From a checkpoint of a small multi-label image tagger: arch vit, batches of 256.
Rows from block 4 of a small multi-label image tagger, named by matrix and row number. Rows with one number belong to one neuron. Each number is 500 + 40 x the weight over its row's rms, rounded and kept within 0 to 999. All counts start at 0. Numbers have three digits each.
After each neuron's rows are labels from the 100 images, of 14848, where the neuron reaches its highest value: "top examples" is what is common among them. Only what is clearly more common there than usual is listed. The data: photos with spoken descriptions (Open Images, Localized Narratives). In brackets: how many of the 100.
# fc1: MLP up (model.blocks.4.mlp.fc1.weight, 1536x256), inputs 0-127
# fc2: MLP down (model.blocks.4.mlp.fc2.weight, 256x1536, transposed), outputs 0-127

fc1.702:495417498497525471520456479561504512518472531478455522488462520511610559521484478488513544442509508565493485500523493513512525539437470547519437523531465432549495484529486480504546571499509519493429510461489502495502507522565458479467448510491486490455498492436525508492517469549524402536567486402507542530567537460443459564588465519507547464595539549543476492480476484483513467540487
fc2.702:513481510503489507498573485486503430486485500474450512365521472429517508468549487516495425491539525447515503484470478454498515548498587464489467515465574573561447486516524547495484546438441467506442433566461511476516542475469497497537410535483501505506544563510474478439526510469531514504519499473471376516485460506579495497506561507551504563536458376477519496534542538483492533503502
top examples: text has "people" (60)

fc1.667:510528560486456539550513479561574481574435490552542445487483492529540488429493536437532530505505463528551459488471545472488461558486502569474464512410415523476445516445506548484458494520487483467523442512492472526496540474467522511477488467520442435523526451430487446461506562551499555467537527471551551517459523467495541512531509468471498523532466475413514481532565490447445459558514
fc2.667:532433486470518531444543521463538469403523529501507511515481508480462581496472543491457488497545426499497545454448482443585551520543458488464459530534487566538518484501412521503539397504480544497496515484500559530493528515468486556401508442485545549524439437540517466538439431481484452447468472452586496449522522524515494533440466500424558520442522523484498546477439456520496486517536
top examples: text has "trees" (63); text has "people" (62)

fc1.551:488503487512492514446467411505495528579427571507487492509460475442515513507530494530486532541472563481462517479553450527489438592490454451450544530470504521536399529533495500510480502458577522469462524508465475477492496511487515480563573521504478575541491488640458461493507522493504534567578517490481513529536512573446510574514530465523562414525479453524479460511500558453535496471451
fc2.551:523480483518474487555460499455535518464564520497513520479497501443415548584504610509492536536517456485485474555463435482510505573508471445488556481570492482574465499534520501481632509485557492523519564481524517565547510573493533488468386524456499479571519466449452499484509580530432485432505529546514477560457474547504486489514502502545493525452461535466466487456497465598556469518505
top examples: text has "food" (25)

fc1.56:537472516555477542471457589610539508425509514432538556558515489545476471519566476520560480447528477480458517535576454507492521518557545584573483481560503489520391533474459557522543523528568552492527474483499528528515503544539523471559531455521532557547499492545491494511549499504479453487515510547541508465530525467519536529480444570477504565484480557479529481540523456508552526466459
fc2.56:507503443478498518526514516539476557450492536545463455517504477486558511522501469493455497468639503494476478515566517482546410525476570519440499539386469448482539579563530596507545512353472500448547451468527456505532496473411461577560448473514463509473521511518489451565484523526507472479478449515414519478546571562472397447514501507505499598476502521494487453499578454541496494481571
top examples: text has "trees" (60); text has "grass" (33)

fc1.448:499487538499558533441497449450509489458493440580534494548498513533486533486463488509492397477513489497507515487472556503483542525462436499510545500452479556466486515470500500504560492489455555474474512454520544524540541534492520449465483478493475533602490586608595478517467469494531499573492424464499525529503501520484475478493549481532454530487536497548494512489540471493560543563469
fc2.448:515497491479499509508540499485556559492504495505475469490448531537592465523503536504525569430535516510477458491430466477469443450531486506507501528499468478463498479472470467447468516489520516525469484465478520532570504546554556543524484467556439444463479457420480481454451462544423446461556576523495449556438519518493501499456490408565551501569509511454610502501501467555591483483463
top examples: text has "food" (28)

fc1.86:480549515470491492471435470486515514480425499498513519427489495512471490487471479499490478446544490490457502464567496493490508530575550432522481460453518524493501495448515435416463486468513401504477518520529582450455499492491479444553441461458459502531459440507478527535465450606492529479479477481445487475537501517490500535484500481487534481552487507568454523485558482464536451448542
fc2.86:550515465459498460520559571464440515507492522474438565522567504488572496486495560519500467561512520497536510517446489503440558456525544466470479533519505467492460487438481509498442484499521503556508496465518569526486466497480496567470590515502524497468462519423469506531573581485487506486487530559487562475458584537416491475450597473505494495416581461497557530496442449656410585469538
top examples: text has "trees" (62); text has "plants" (32)

fc1.218:394493516520507511479495469486539505540505583433475537489464504607477512505453522428578551523461460509491437532563481529487539468464501490512452517571526495520574521472487520523501506496497486471468570539511544547482474443576488522524492465526426564518516522445522445495549553544503398477513478423453543524461512424514495502542447560473525508556542527512562437515466522455575480566516
fc2.218:453482458456475488476567503549530429464538424569508547492512500482532465450543457533508487558519525533545509505482475566478521511411556481473529525511570498558515450516495473379488523480519508566555489556452453510520505476606468489446401578528473491543446498460519445503541447445504491512478459433468530541502484525513511550554490499564496472498490463505492454512552533485528565414501
top examples: text has "people" (62); text has "sitting" (38)

fc1.146:491512548424491399487420460478510630454493517502493447534480480469542486541511447535447452533482465580519485517501527578391546517541511547480537466577560534467481465440511446488450531547479544527466496489566532463458516515509516584525513496536546596459526447529475524496518482446540504515517474493519448479581479506522486503530489441480539461473455437496446490525522486547490521493537
fc2.146:517443477564507521444507521478477514429482541464483516454506497506482525509421530456519603466514499462551501574457463444569553496538443498584524546505500491504485530488515464513550517457573445481492520473474477509537463531474489555494432470488449593453514512455485556520407501486534502454486482493452550421455556436516492488488489547577500591446478528495536526519428519494541477466474
top examples: text has "sky" (51); text has "water" (40)

fc1.679:482574496515461455542484491481483515531524415507582518518404470514439463454439510552495435527534404513525517467568509511426485526477484464473460458507467495494492441464588469483547478519527479512597503529468562495565469580506465473554488472521536551555483509531467490509567488513457483520533547499499465573508428443572412540536508502473524508454457516532476497510547578544474431505552
fc2.679:523592484494495540502518431573516477415544490508470524496519496453494494532531520555479476493440558553529528512488489510563520488534504451532539499496460473405539524517530500529534537433497542439537580531583523549444515494475503447456551555517502610479460444548466544451562483481518515493473444479456577454409537506447541508431543508492475472547529499508539404538476383515472468469513
top examples: text has "sky" (54)

fc1.489:479532507491578518454511522507533439512552487458530494468437529528554525573528491511554526466507423512556503461451523447504583519395448507509486464480439545471481488499493454522466508477527494514557470468577495600495578533501430516490479571478536483468520560516561500496453511485454475486518533468487546460525481468470447556492435525548531507510553551504497576513505528486459536506478
fc2.489:549549439554550466459450534468508518541536537484416502518461447578554533516443431586474512479510535501534421489547526523509503474502504472415501462468465498524486510615524529496467465443523461462499541483438472510427520481454539516568518510516508513465479437514546445558489504593470495563591466483526468512523510493501554516498584497491554517476482595510451500494504487465502500534512
top examples: text has "sky" (60); text has "building" (42)

fc1.258:469497554502528545480541569508507534474521475465487517541499594476453497483500509502481470446532477477508513500515512511505559554458515538519551390511496504518470487471486551532566452471464512483534499511461500457509447483596507560473461526438579529457467587518476495514571555484537552445462500538438495489470519508460512535502425519528484556487503547476535533525590461483449574492522
fc2.258:515512487464515502539522505549497506556569512530529416545555502510443531469579541448462524574468448513504535496507463496489519575531493453427490519494420574418487542517566529500424518461433576446583473478451503563469501474435497540478477503511445479556490427457506506537515500501470482565573477527468466419576490517460505440474527470557502491566495480522444493483496433592440456522491
top examples: text has "grass" (25)

fc1.329:583546559537494511487521529522544494537530478496511560478480499482545483530481506542527537451482500524494499505527501468486552443463510465532457465533507423526465424522474554539483521602477511467476501470541515416500508431566491510443466529496539433515471504497519554417513454467509469519612533411503474494464502485404527423482452461542482440450482474484474465452512552513563484503481
fc2.329:495486525436406529499532502493533456491559538530535484477530496510465536443464468478431514534474491540492450413495516492505451561486529457481515449492449531463526529557434516469397520486543503500561524531473455487509490507486468535507528519513453544530525446528530544488522477523440483536617512484566494416448480489566441447513454569503558468521519513444506559592461514462482492489530
top examples: text has "sitting" (34); text has "table" (31)

fc1.395:544456532557501478468499510492516477506502494507493478563528475465488440458543450448498523491556472473491481487533483525450509459546508541489474455502483519421460530485529591520453531574503601520453517520508557476517623505491529546486515535513469493485571554541526521481437497492446429485422526558498519462526449523531522482536496548495499551389506501507523488490546444531516553473554
fc2.395:499497468487500541515392501541438529415542536553472489512529515516484496458448494511454543524451468528528528497444495567533506523584481475450470524496515467606558531491549441433470557506533382462479495484501512552498430487493444507515485515473469521529470434517493573536571459489482508521509470536524508484487509522567522474491491481453518471485496466516462505448494583517495468503479
top examples: text has "sky" (56)

fc1.688:475579594501504476470473567434535536511483497515523428492479533534513507484517499501516495504506516575619497527513491467515517572497438507520490527485504464454498401538457482499501552513522448487525505481380626522436548518542501450564433471505455457576441543494543477446516533464548531529509541509520493533500481454447451491464482542490526501550509578466533551472525494508433486484472
fc2.688:578493473529512476504492543502495450461520519547512550513549519512543509504492513579467468480485510572502439493468563477573545490490521552506522444445489526459449465491465510482497611523547455426476483375555532501540428470482570565410479521423492472501512517505461531545539425495457540456451502449524566543519540481525531427531483471496559519478448460565509488463499528488513496540490
top examples: text has "sitting" (38); text has "lights" (25)

fc1.205:554472484514498570535457439508501490545467518596498550527522496471539511539472520502427503407495438530502496487514499519455470523478411527433494503444506443549419458491455383607521484460574519532495488512522471554514500497486481501471515470560505507528494499519467444540483553487478584526542530484524579483483510540462486527530516443446477482506486503450486561449538490546492521471477
fc2.205:536490497512425448488574429481574476501442550485526480409462489535577481456471580461544487483571516543483418519509475471496501494467511492432541521563595502463523460465534502456510527531523538506455562442502522563510542582599566465486459502510558498477530506427500530478493535446481427467593519528511485528484540524435508527553498547513503476514486556508439432436557427498515486491443
top examples: text has "food" (59); text has "plate" (39)

fc1.261:561498446543570504488519501541479481560557520515462462463529565541493456553487479515432530520544457512446447514516516517448497465421448540566458525454401509506509536532535467476582485467563608426567522421485466447483475470449512434511499500525504485510507569497488488471505464561489544498454532536501560554487480473585450504422479595504468470477525439416543464519509479510540503485505
fc2.261:519532567500392413533564538476467458502506516494524471538556436566563527494605501497437545492472514448479452487432571443541427489484537530451474429512450569485521480470549480453470490445513506533483475555529544490545504507466498506550525443502512500519504454505512515514484597587498506501487463457404538510513481538551468451479502552461521568470462532473543517484506503469537498548526
top examples: text has "grass" (27)

fc1.94:480455518510537542524478385510498500464534512535478444539504471512466506475496490523513543548466551488458508457543536533469506566523437588447472591532498495463448559496502470533527551550521521475533537467383496465542483566432552557564557531521483494517547450540455456488475498496517536575498442492496469512571467539441452555505477473503528530453441515507545522523542504532544483505414
fc2.94:504527499556482480470530524435430504519500480536528457399537588527517515498522512498463575507431468545535507527510480451510472471421399526506550548547516483580416483481559541489518520534539511532521548446502494521522557535429468485487455456483498553524500454529486477534496469513455470412561504495482485505520492552474442528594487504574463521513504495462467469511456499515497540477500
top examples: text has "food" (41); text has "plate" (36); text has "table" (34)

fc1.409:483500401461532432456560433537539465515515467479493529446580485518507458447521454498502532486538478613517526477474533527556498477483469535520457480488488529487579489519555579534496484578591505531468529484489498504530544493489494537423547479595577513504520515535426512462474537491471516508477443521461516462479490484580469534490491450601512462534502491414471532492466515458605436525452
fc2.409:525504426513575475505451525468491508523472524485458474480455475481434513499501482535420474499492537502448448538538463538519573552540519450464436553512482460478502479441500429406473412509543487476467515539485582536521480497543548586543476561543444460519436518574542473510535390478538530514535502451483474472498462522518524494456468569526495545542499526496497465577577475467452478524536
top examples: text has "sky" (50); text has "plants" (27)

fc1.577:419537512501496543481498500523513483554448527511493519470433526494472557497468417527459585490540392461528559515540477487493490482494462600572531472504508504463537555513516504560443486436479469501446460542513558525487490419480550444464458513514427439525496513551439524485454497479569566496609460484515442462492467494525488470562526468529536506509499422485539452516460499527533551499461
fc2.577:601421530484510502527501534487512507519525440520451604472519481473518401496523533514509476516463517513462493564497536612522497560456532487501510597566483490497496513406558489510461522470522489417519565518481457555559532507543504511492515435489539429481473534490488477457472515510486518494505512543484500533461499417476491504481503470508434466560477542553490572537479522468441518454505
top examples: text has "food" (32); text has "plate" (28)

fc1.89:400428482545501503480500522539453511464537603488541482496515523449557463480488577455445496509496486569468503535548457486581564499547517492514461526462481477469559507477500515435543542447491546497504523444466530513487490533539433512506453494524581410506526472521423579510467515527530447448501441453544541476524505496497465492517491509501510511475510544511486491473535429470509511426508
fc2.89:582500453492505524533480503501512486503535524474457529505450434518542516508474492599538491490539489490566419411529449483433502534452628448486563490502511477511414563614464503545486481515433432506482486520616491451549519489573610448514494576480509523510542538459453460452495513494498513495448498495490430495441527442557514521502505528433505476457478510468529490529485529410525495496489
top examples: text has "sitting" (33)

fc1.217:516501446477470486482583518512407492589557430550567453508475498544540476531517477554429493488493524544467457456531538468474561472461500423459509365519468514474488537523530472446491449590494501428561547539471509475537517526624493448468508503508500498494469592544476546443411510453469460455503528479545505492496497541579500486426548445522441490504506411479482523500495525468476527473509
fc2.217:526494521520468562595436518519520502512490508498568503432539468486476512515496542535526477509532506498541585629474447490560490473438432568493502471442484455479525449530522389498512522461462463539522497498571492469470562445531517504474464487451470519457483455428516516482540502468536557475491532474479560488444512477450512494463511555522466525512446555513510481417433473563535514523473
top examples: text has "sitting" (37); text has "holding" (36); text has "table" (31)

fc1.460:426462547509458470518510480501484515503548457534475490460432484482473451591395560521457486509546545516561527456496561472414544512453426567537456473446483512522442523449493493479502501533491509558482529467556495451500489538452482505532531476486413488552493519489492547464434498512455479553526552534459489531550461492452476496529516472463521449468390480541452534520578527545590477507513
fc2.460:517534522514573450444455455501551437469535521427521522539507558411507501466530529491507475510518560515442502465441438470571579476562495535476504535492561530525496546521591520419503571455505476420507542493519520532526486562522474454444493537530574452539538452581570453483533486559508521450463478548537520500426532520477501556506465513541457493444502523503479541541496485572532445572476
top examples: text has "food" (32)