python train.py --arch="vit" --model="multi-label image tagger" --dataset="photos with spoken descriptions (Open Images, Localized Narratives)" --train_examples=203450 --image_size=48 --crop_scale_min=1 --horizontal_flip=false --translate=0.06 --norm="layernorm" --norm_position="pre" --activation="silu" --mlp_ratio=6 --head_dim=16 --fused_qkv=true --bias="all" --qk_norm=false --parallel_block=false --inner_norm=false --patch_size=[6, 6] --layers=8 --width=256 --positions="learned" --pooling="mean" --num_labels=250 --init="kaiming_normal" --residual_init="zero_last" --optimizer="soap" --beta2=0.999 --lr=0.0016 --beta1=0.9 --shampoo_beta=0.999 --eps=1e-08 --precondition_frequency=20 --max_precond_dim=1024 --one_sided=false --adamw_lr_other_params=0.0009 --grad_clip=0.5 --cautious_weight_decay=true --steps=20200 --batch_size=256 --epochs=25.4 --lr_schedule="cosine" --final_lr_fraction=0 --warmup_steps=1010 --weight_decay=0.0 --adamw_weight_decay_other_params=0.05
Rows from block 3 of a small multi-label image tagger, named by matrix and row number. Rows with one number belong to one neuron. Each number is 128 + 24 x the weight over its row's rms, rounded and kept within 0 to 255. All counts start at 0. Numbers have three digits each.
Before each neuron's rows are labels from the 100 images, of 14848, where the neuron reaches its highest value: "colour at peak" is the nearest of a few named colours to the mean colour under the peak; "responds to" is what is common among them. Only what is clearly more common there than usual is listed. The data: photos with spoken descriptions (Open Images, Localized Narratives).
# fc1: MLP up (model.blocks.3.mlp.fc1.weight, 1536x256), inputs 86-171
# fc2: MLP down (model.blocks.3.mlp.fc2.weight, 256x1536, transposed), outputs 86-171

colour at peak: black
responds to: text has "holding"
fc1.290:152082108108140123140133162139109085131120120132133150152123146115126110072173148127107140128165134110135124119126120110128122122113135121194116141191183109098121145151098166123086155099117130113150161101171129119097135118098126133154141126128118151126119118
fc2.290:109132121148136154159150099099123115086132113119129094133109131104124171182146106158152158119150136124153141122109138164174135126114123105095158104104113124154148120125114148111144145102096127145081127102090156129135150157118121103154111124151102106113103090

colour at peak: black
responds to: text has "standing"
fc1.74:142141112125119169115138134159123129122146127115135109073120106147158117121139147121096131141121087104129134130171120149097112119094142133145128142155143137088135106082118123092128089121123081105128090124098130112145118148144123178137152093166092103167134129
fc2.74:119095098122177161112129120134159141131107094147101120147166133120104136117148161151201110148107141127126127152129169124179111123139134100143144111146135076084087110180127111118124122129135141140140163123138139118122128143123169153100097182112155155071140121

colour at peak: grey
responds to: text has "people"; text has "group"
fc1.13:116120178144130139125150149137105155103095141124090108119124151154149080143152168145159138103123119098074132134126135093150154160144147151070106107147099079147171102097100139110166162142113114154097145128184132112114136140103091105164093098167155144149130137
fc2.13:087124129148101054124134104098083116109181126128177136131134110197114120133102091153149139100119110100156133103129088152176130120138121137129118139106164143119088109130091141112083148141088161129136159132106134144157120152103156137181143150145114129101125125

colour at peak: grey; pink
responds to: text has "building"
fc1.389:170146084127161125121126143142134135128134152125183122146111089159139156155097148128184135110133169117133125157133103142134164098100149144142094174117132141171060112141085126135110143131156120121154102140133136114108078106113167113140127097088131142146112143
fc2.389:146113111170137138108140142126138112117147162173151085162102159095156120142127136112092135134115137140136108140128181139104137101146130103095148064195138100105153154130125108144123148123116116164110093160101093159115150140144121132097097151109146162089120165

colour at peak: black
responds to: text has "standing"
fc1.630:130095122156159184128097106123092108082092116134120107106161148095108112112130135106134129137141115074106077106121156145108147160110147149112106125150113139134122124147148139099123148098130092127142195102119114121151104170144095113124085105117160094150124161
fc2.630:103116111108142140136182158128189159108187113110161094112100157154094148144110124093111155113115145145136126101150130105156116052133080116125137094144118101127163104117096115123100135136123110133104118112154152149102127128143186160177126170118137120099144132

colour at peak: white
responds to: text has "sky"; text has "trees"
fc1.229:099125144189114139146168154099133140119094155122143142158127130085128128198121138106127118089163098107190142139107092119115141138127137094109139116117123088149118114118088120095154168133088121153137138093147173122104149120142119158096103110116105163147151148
fc2.229:129108110059140138185124144125136131123108127118110136137102131113112128127138165161158150119099106119091157138147116107111138122116122111128196103119117097088144091128161131095120106159133121124128137153131130159092110172118112123121128141127127142140141101

colour at peak: grey
responds to: text has "road"; text has "buildings"; text has "poles"
fc1.701:107137125095122114143150148130119105120146111097185141124153122094163111149131147143093118153138088124142182127127071131112141106168164133157149101148148118171134144113129124060140129117142096108108104128115121140112128112129120114125131143093143155083118100
fc2.701:092136111108130145143132104113137111112096127115163089146151132157148105132160180153084170119143090158105131071127142101170155082126139137148126181126105129122098125113122137105150151127101096176143122159146109126104115121113141084091137157119122145112126116

colour at peak: grey
responds to: text has "trees"
fc1.532:115118116086112129158142124142090126141109176071141157114102107090142126160088162115139103135123148141136139130114079146160188136134139126110092120155112096169102117172140165180114141138118120184123112123099173125141125146139068170115130114115079135143129149
fc2.532:115112114186134116115102097126119101086181077164100106127121141136114083113137108104184184112124092128172141122140179087092067131124112128120157117097138159147172113111138092165114139151135177084159117146139109090162121148157137129097135106094112146140164129

colour at peak: black
responds to: text has "standing"; text has "people"; text has "wall"; text has "holding"
fc1.343:150117147131161103088125188094097140098145102148121154146165152130166141095087158174129142157125126103109118152166125090079095124151137122127107152162136116131127151114136181086151145141118126128128161107128139124135110139129113069149088114156123144067141132
fc2.343:119120142116112154134147115134148115119120171136096142112098110101141106142138168142101138136132108127145105143145168109162121126165171084113150124102160158122118153165122138116134111095155120139134172099151148144107154184059151113113110116102116152130125054

colour at peak: grey
responds to: text has "trees"; text has "people"; text has "group"
fc1.516:109118123101130163126071106126116108096127139136151096081109143145166112121112136109158084096123137095131159085103137116154150166096140149163135112121130099072155089117139134108163135101115128125086132141137124107103146149153104166153180126131089106129134110
fc2.516:144135115097139115119135114115109182131125111133108100124118097117117107128123152126148138130131128156145119157171110138113117079128101158120157153158088131133105141107128119103136139192103124147150089144128122110098116075122141107076141137135134144117128150

colour at peak: pink
responds to: text has "people"
fc1.113:135177163121191133120109177138120134133141141090116103143144123156142104136096117121133133085147121116148089153160139138103159133141117154105146169141112157096153172161177138082089108148097093091084146120128151144086106128134087103163087113165116131110140128
fc2.113:102120159085107099150107085137141098095114166130129155087132153113103175105121124117077103085147120124089157088154147091193104103118174123099121102126130125141117110130164136099140125156097128182149132145123134159165108123174152145160148127115114129107149123

colour at peak: grey
responds to: text has "trees"; text has "people"; text has "road"
fc1.251:088114144140156114122149143139123106126134132076142140149142103079151132150130135158135126107117146136108118143089103094126157208104158154110109107155134123106143125154107135138147145091138122198123150123145111091147129076153107135166166117122119167149144109
fc2.251:124085125153126135082149106108094113108161132130107115128141135132091128120098125099131137097118123130124127130158120155117105130181141132090127145129155142163104101138105137179150136136123125096166115129122130148152113173150140074097103128126137167136108133

colour at peak: brown
responds to: text has "wearing"
fc1.142:147142098108178127168079139099167104133103122131103109131121110143087119094148120097102167096114161116152107150112166097115145132152160078131116155095123104118151160167110120129167112132121134138097104095189115141114119136118111135090089132124162123138128103
fc2.142:152128132099129158121144165128123098117133105074160137102087081131132144102140108132129087144118125125081145146167100131150148082136159122084139112137133152149113113143148146141115124155136126119126160145120135150099149130142128068152089159153137076170141141

colour at peak: orange; pink
responds to: text has "table"; text has "sitting"
fc1.79:117112170109125177118099137109155155091099155098122107100143107128152151112133051120130115140134128147164120123171139122091135096111103125119104147104173139129138119116126145129100070084108140108136106128122130173140139177137099188148173087166135122113125177
fc2.79:144112124127127128164146171134131148146166096104103116157127166150095156113134119092142127120103095103095141162116133122115131118121131124144118065155135106183119127085144098153133100116147109099128144116158166101156097123119153163112096126064143113105131112

colour at peak: black
responds to: text has "people"
fc1.747:138124093139153133108143149124135151113130118152144118094116168161162162095133129102101139105072109134158139159129128100124111114124131086132076107095129094121109124157128152131145153098127088111148098090170087077123131110112155125114077126153165148112152101
fc2.747:145112145101125140154087131124127128111146116096132100095149103098108135136179126112104060115150072134109129107148132123170112105103160152092128156116127156138099100125163119123118109183122167146141147158119141162128141093117114118095128155141102141104140127

colour at peak: black
responds to: text has "road"
fc1.304:085118139078099165144153114145110098147159117147117115096164165130188141124134104119139119130102167124139099161129143152124118121117155134064090093162140155106130120112135105162118116102147130120153136158128132122153109150118109114154137169127162151104152165
fc2.304:103140089089105114138134135137088124154169146167101124148147165100105146103112133158212133151164139117143114134111149119162094172155130093108161115095157161118140142122118124132144101134126078085102106136110129121130113142077133118117118152136109120095152145

colour at peak: grey; pink
responds to: text has "grass"
fc1.405:095089096128137093108138143130111153180133160128143088134108130096152129120121080150121136150126107123141139106122143139118146152117137166158111104126126165131153089161092134102142113121151096177122140155135100188102189083111100100148119124153116151111121150
fc2.405:129139089089143110142122100138109144123166155128124115128109147116104105126142158165077135150139149139085124137157168153085160118119106123101125156142125118135154106092175090149124105165135129106093162174148109099102122099134126104125125106152120119128128125

colour at peak: grey
responds to: text has "road"
fc1.243:104132118103127120139142127105096110117178110138108160105134156112184128092152133135151139122182148158143122093090122121098111108138101155136153104117145080132138106140105119123103132110108099140132154101168131095078140075097100132151132126132114135116078159
fc2.243:120106095091104140160114121095142146128108155090121091148160152113100133123125123189124094114141166105155151129138175109138125120143156113141115152123146135119118186107116157093150159120095096081128122149119134153109149138117162147126171132126105090107106120

colour at peak: white
responds to: text has "text"
fc1.504:118131112120126084193120135149113124122152137111088061158073161134116130053157096149163140151129102139161115095116126129143118144142095129117109146096135080130092152145117122098087137127171117134132130123115125129127135117075137154108142100170099081191127131
fc2.504:118147109114107171108133087089109105146088144139183204116104181147130102143114132108089123126134097108104120144133142118108137110169118110136156115108117156175170151178130170114143116172120154130080154126141102172119138137155155141085140140081085174076148113

colour at peak: brown
responds to: text has "sky"; text has "trees"; text has "plants"
fc1.404:170132112128101177165143100126133114129089111128110141159160109128115086112095105107149131159142133164117139104153115143113137079099108145098128127126136119167173134170149116104101100151168144120166128108059136097134151143105140147113101129093133156135125113
fc2.404:122127128159148104121130119130080109120154122136178137113147134095113103161120114108154124130097147135191122161152136128106134152124126123053077122134113154101139122121126160121139137159178152122107155124159112148114134080124126124133138125140119108118120146

colour at peak: white
responds to: text has "trees"
fc1.1:126096118121144166135173152097150143139110196137180091106115153105144099132134160123105136102135128108118160118154113146103135117123179113170079129155161133152117105138134135106124175137135139173127149144115146112146101117155116145170141131162077129119111145
fc2.1:133115115112140144152103129145147120120132104126094189140121139153086147172139107147162096131116111150118091169107102107142134172125163124134133108096119118136131148140146115118108131115103097093165159169122101143122125152153133150130072101131188125135136139

colour at peak: brown
responds to: text has "plants"; text has "grass"
fc1.303:118121134150088092152119130123126158114131144104106124162125130180180136104133158146135123182137136134171114162130155108155112133124079159113144095170116144123136136178131134101104123173138126117144154112148126089136096108030113127103138136121096145111163127
fc2.303:100121149114154113105165119115109118142124152155122110083132117097133151140109124120122128096175114120088101100120146129105159141136104117107109169152101148129177120142143087115164107136177121099143076092166135122086122163157136148123148131114094165116140150

colour at peak: pink
responds to: text has "grass"
fc1.337:128085142147084092109133108178145094141153116177115099137133154107114093158117154119169130136121144091099148116158073127105160121157123142141125116110109125142109091183140105125087158114140127122178102135112102137110154171127140136148080161096135116182169106
fc2.337:094163127114149124118120126132104079167161153146140102140123158170173111114171120112145104139105130160090159144150135092106106090140090134149151139124153165172132133132136135094165117114125129172148122146129125076109122109087142105105129151115142156138123139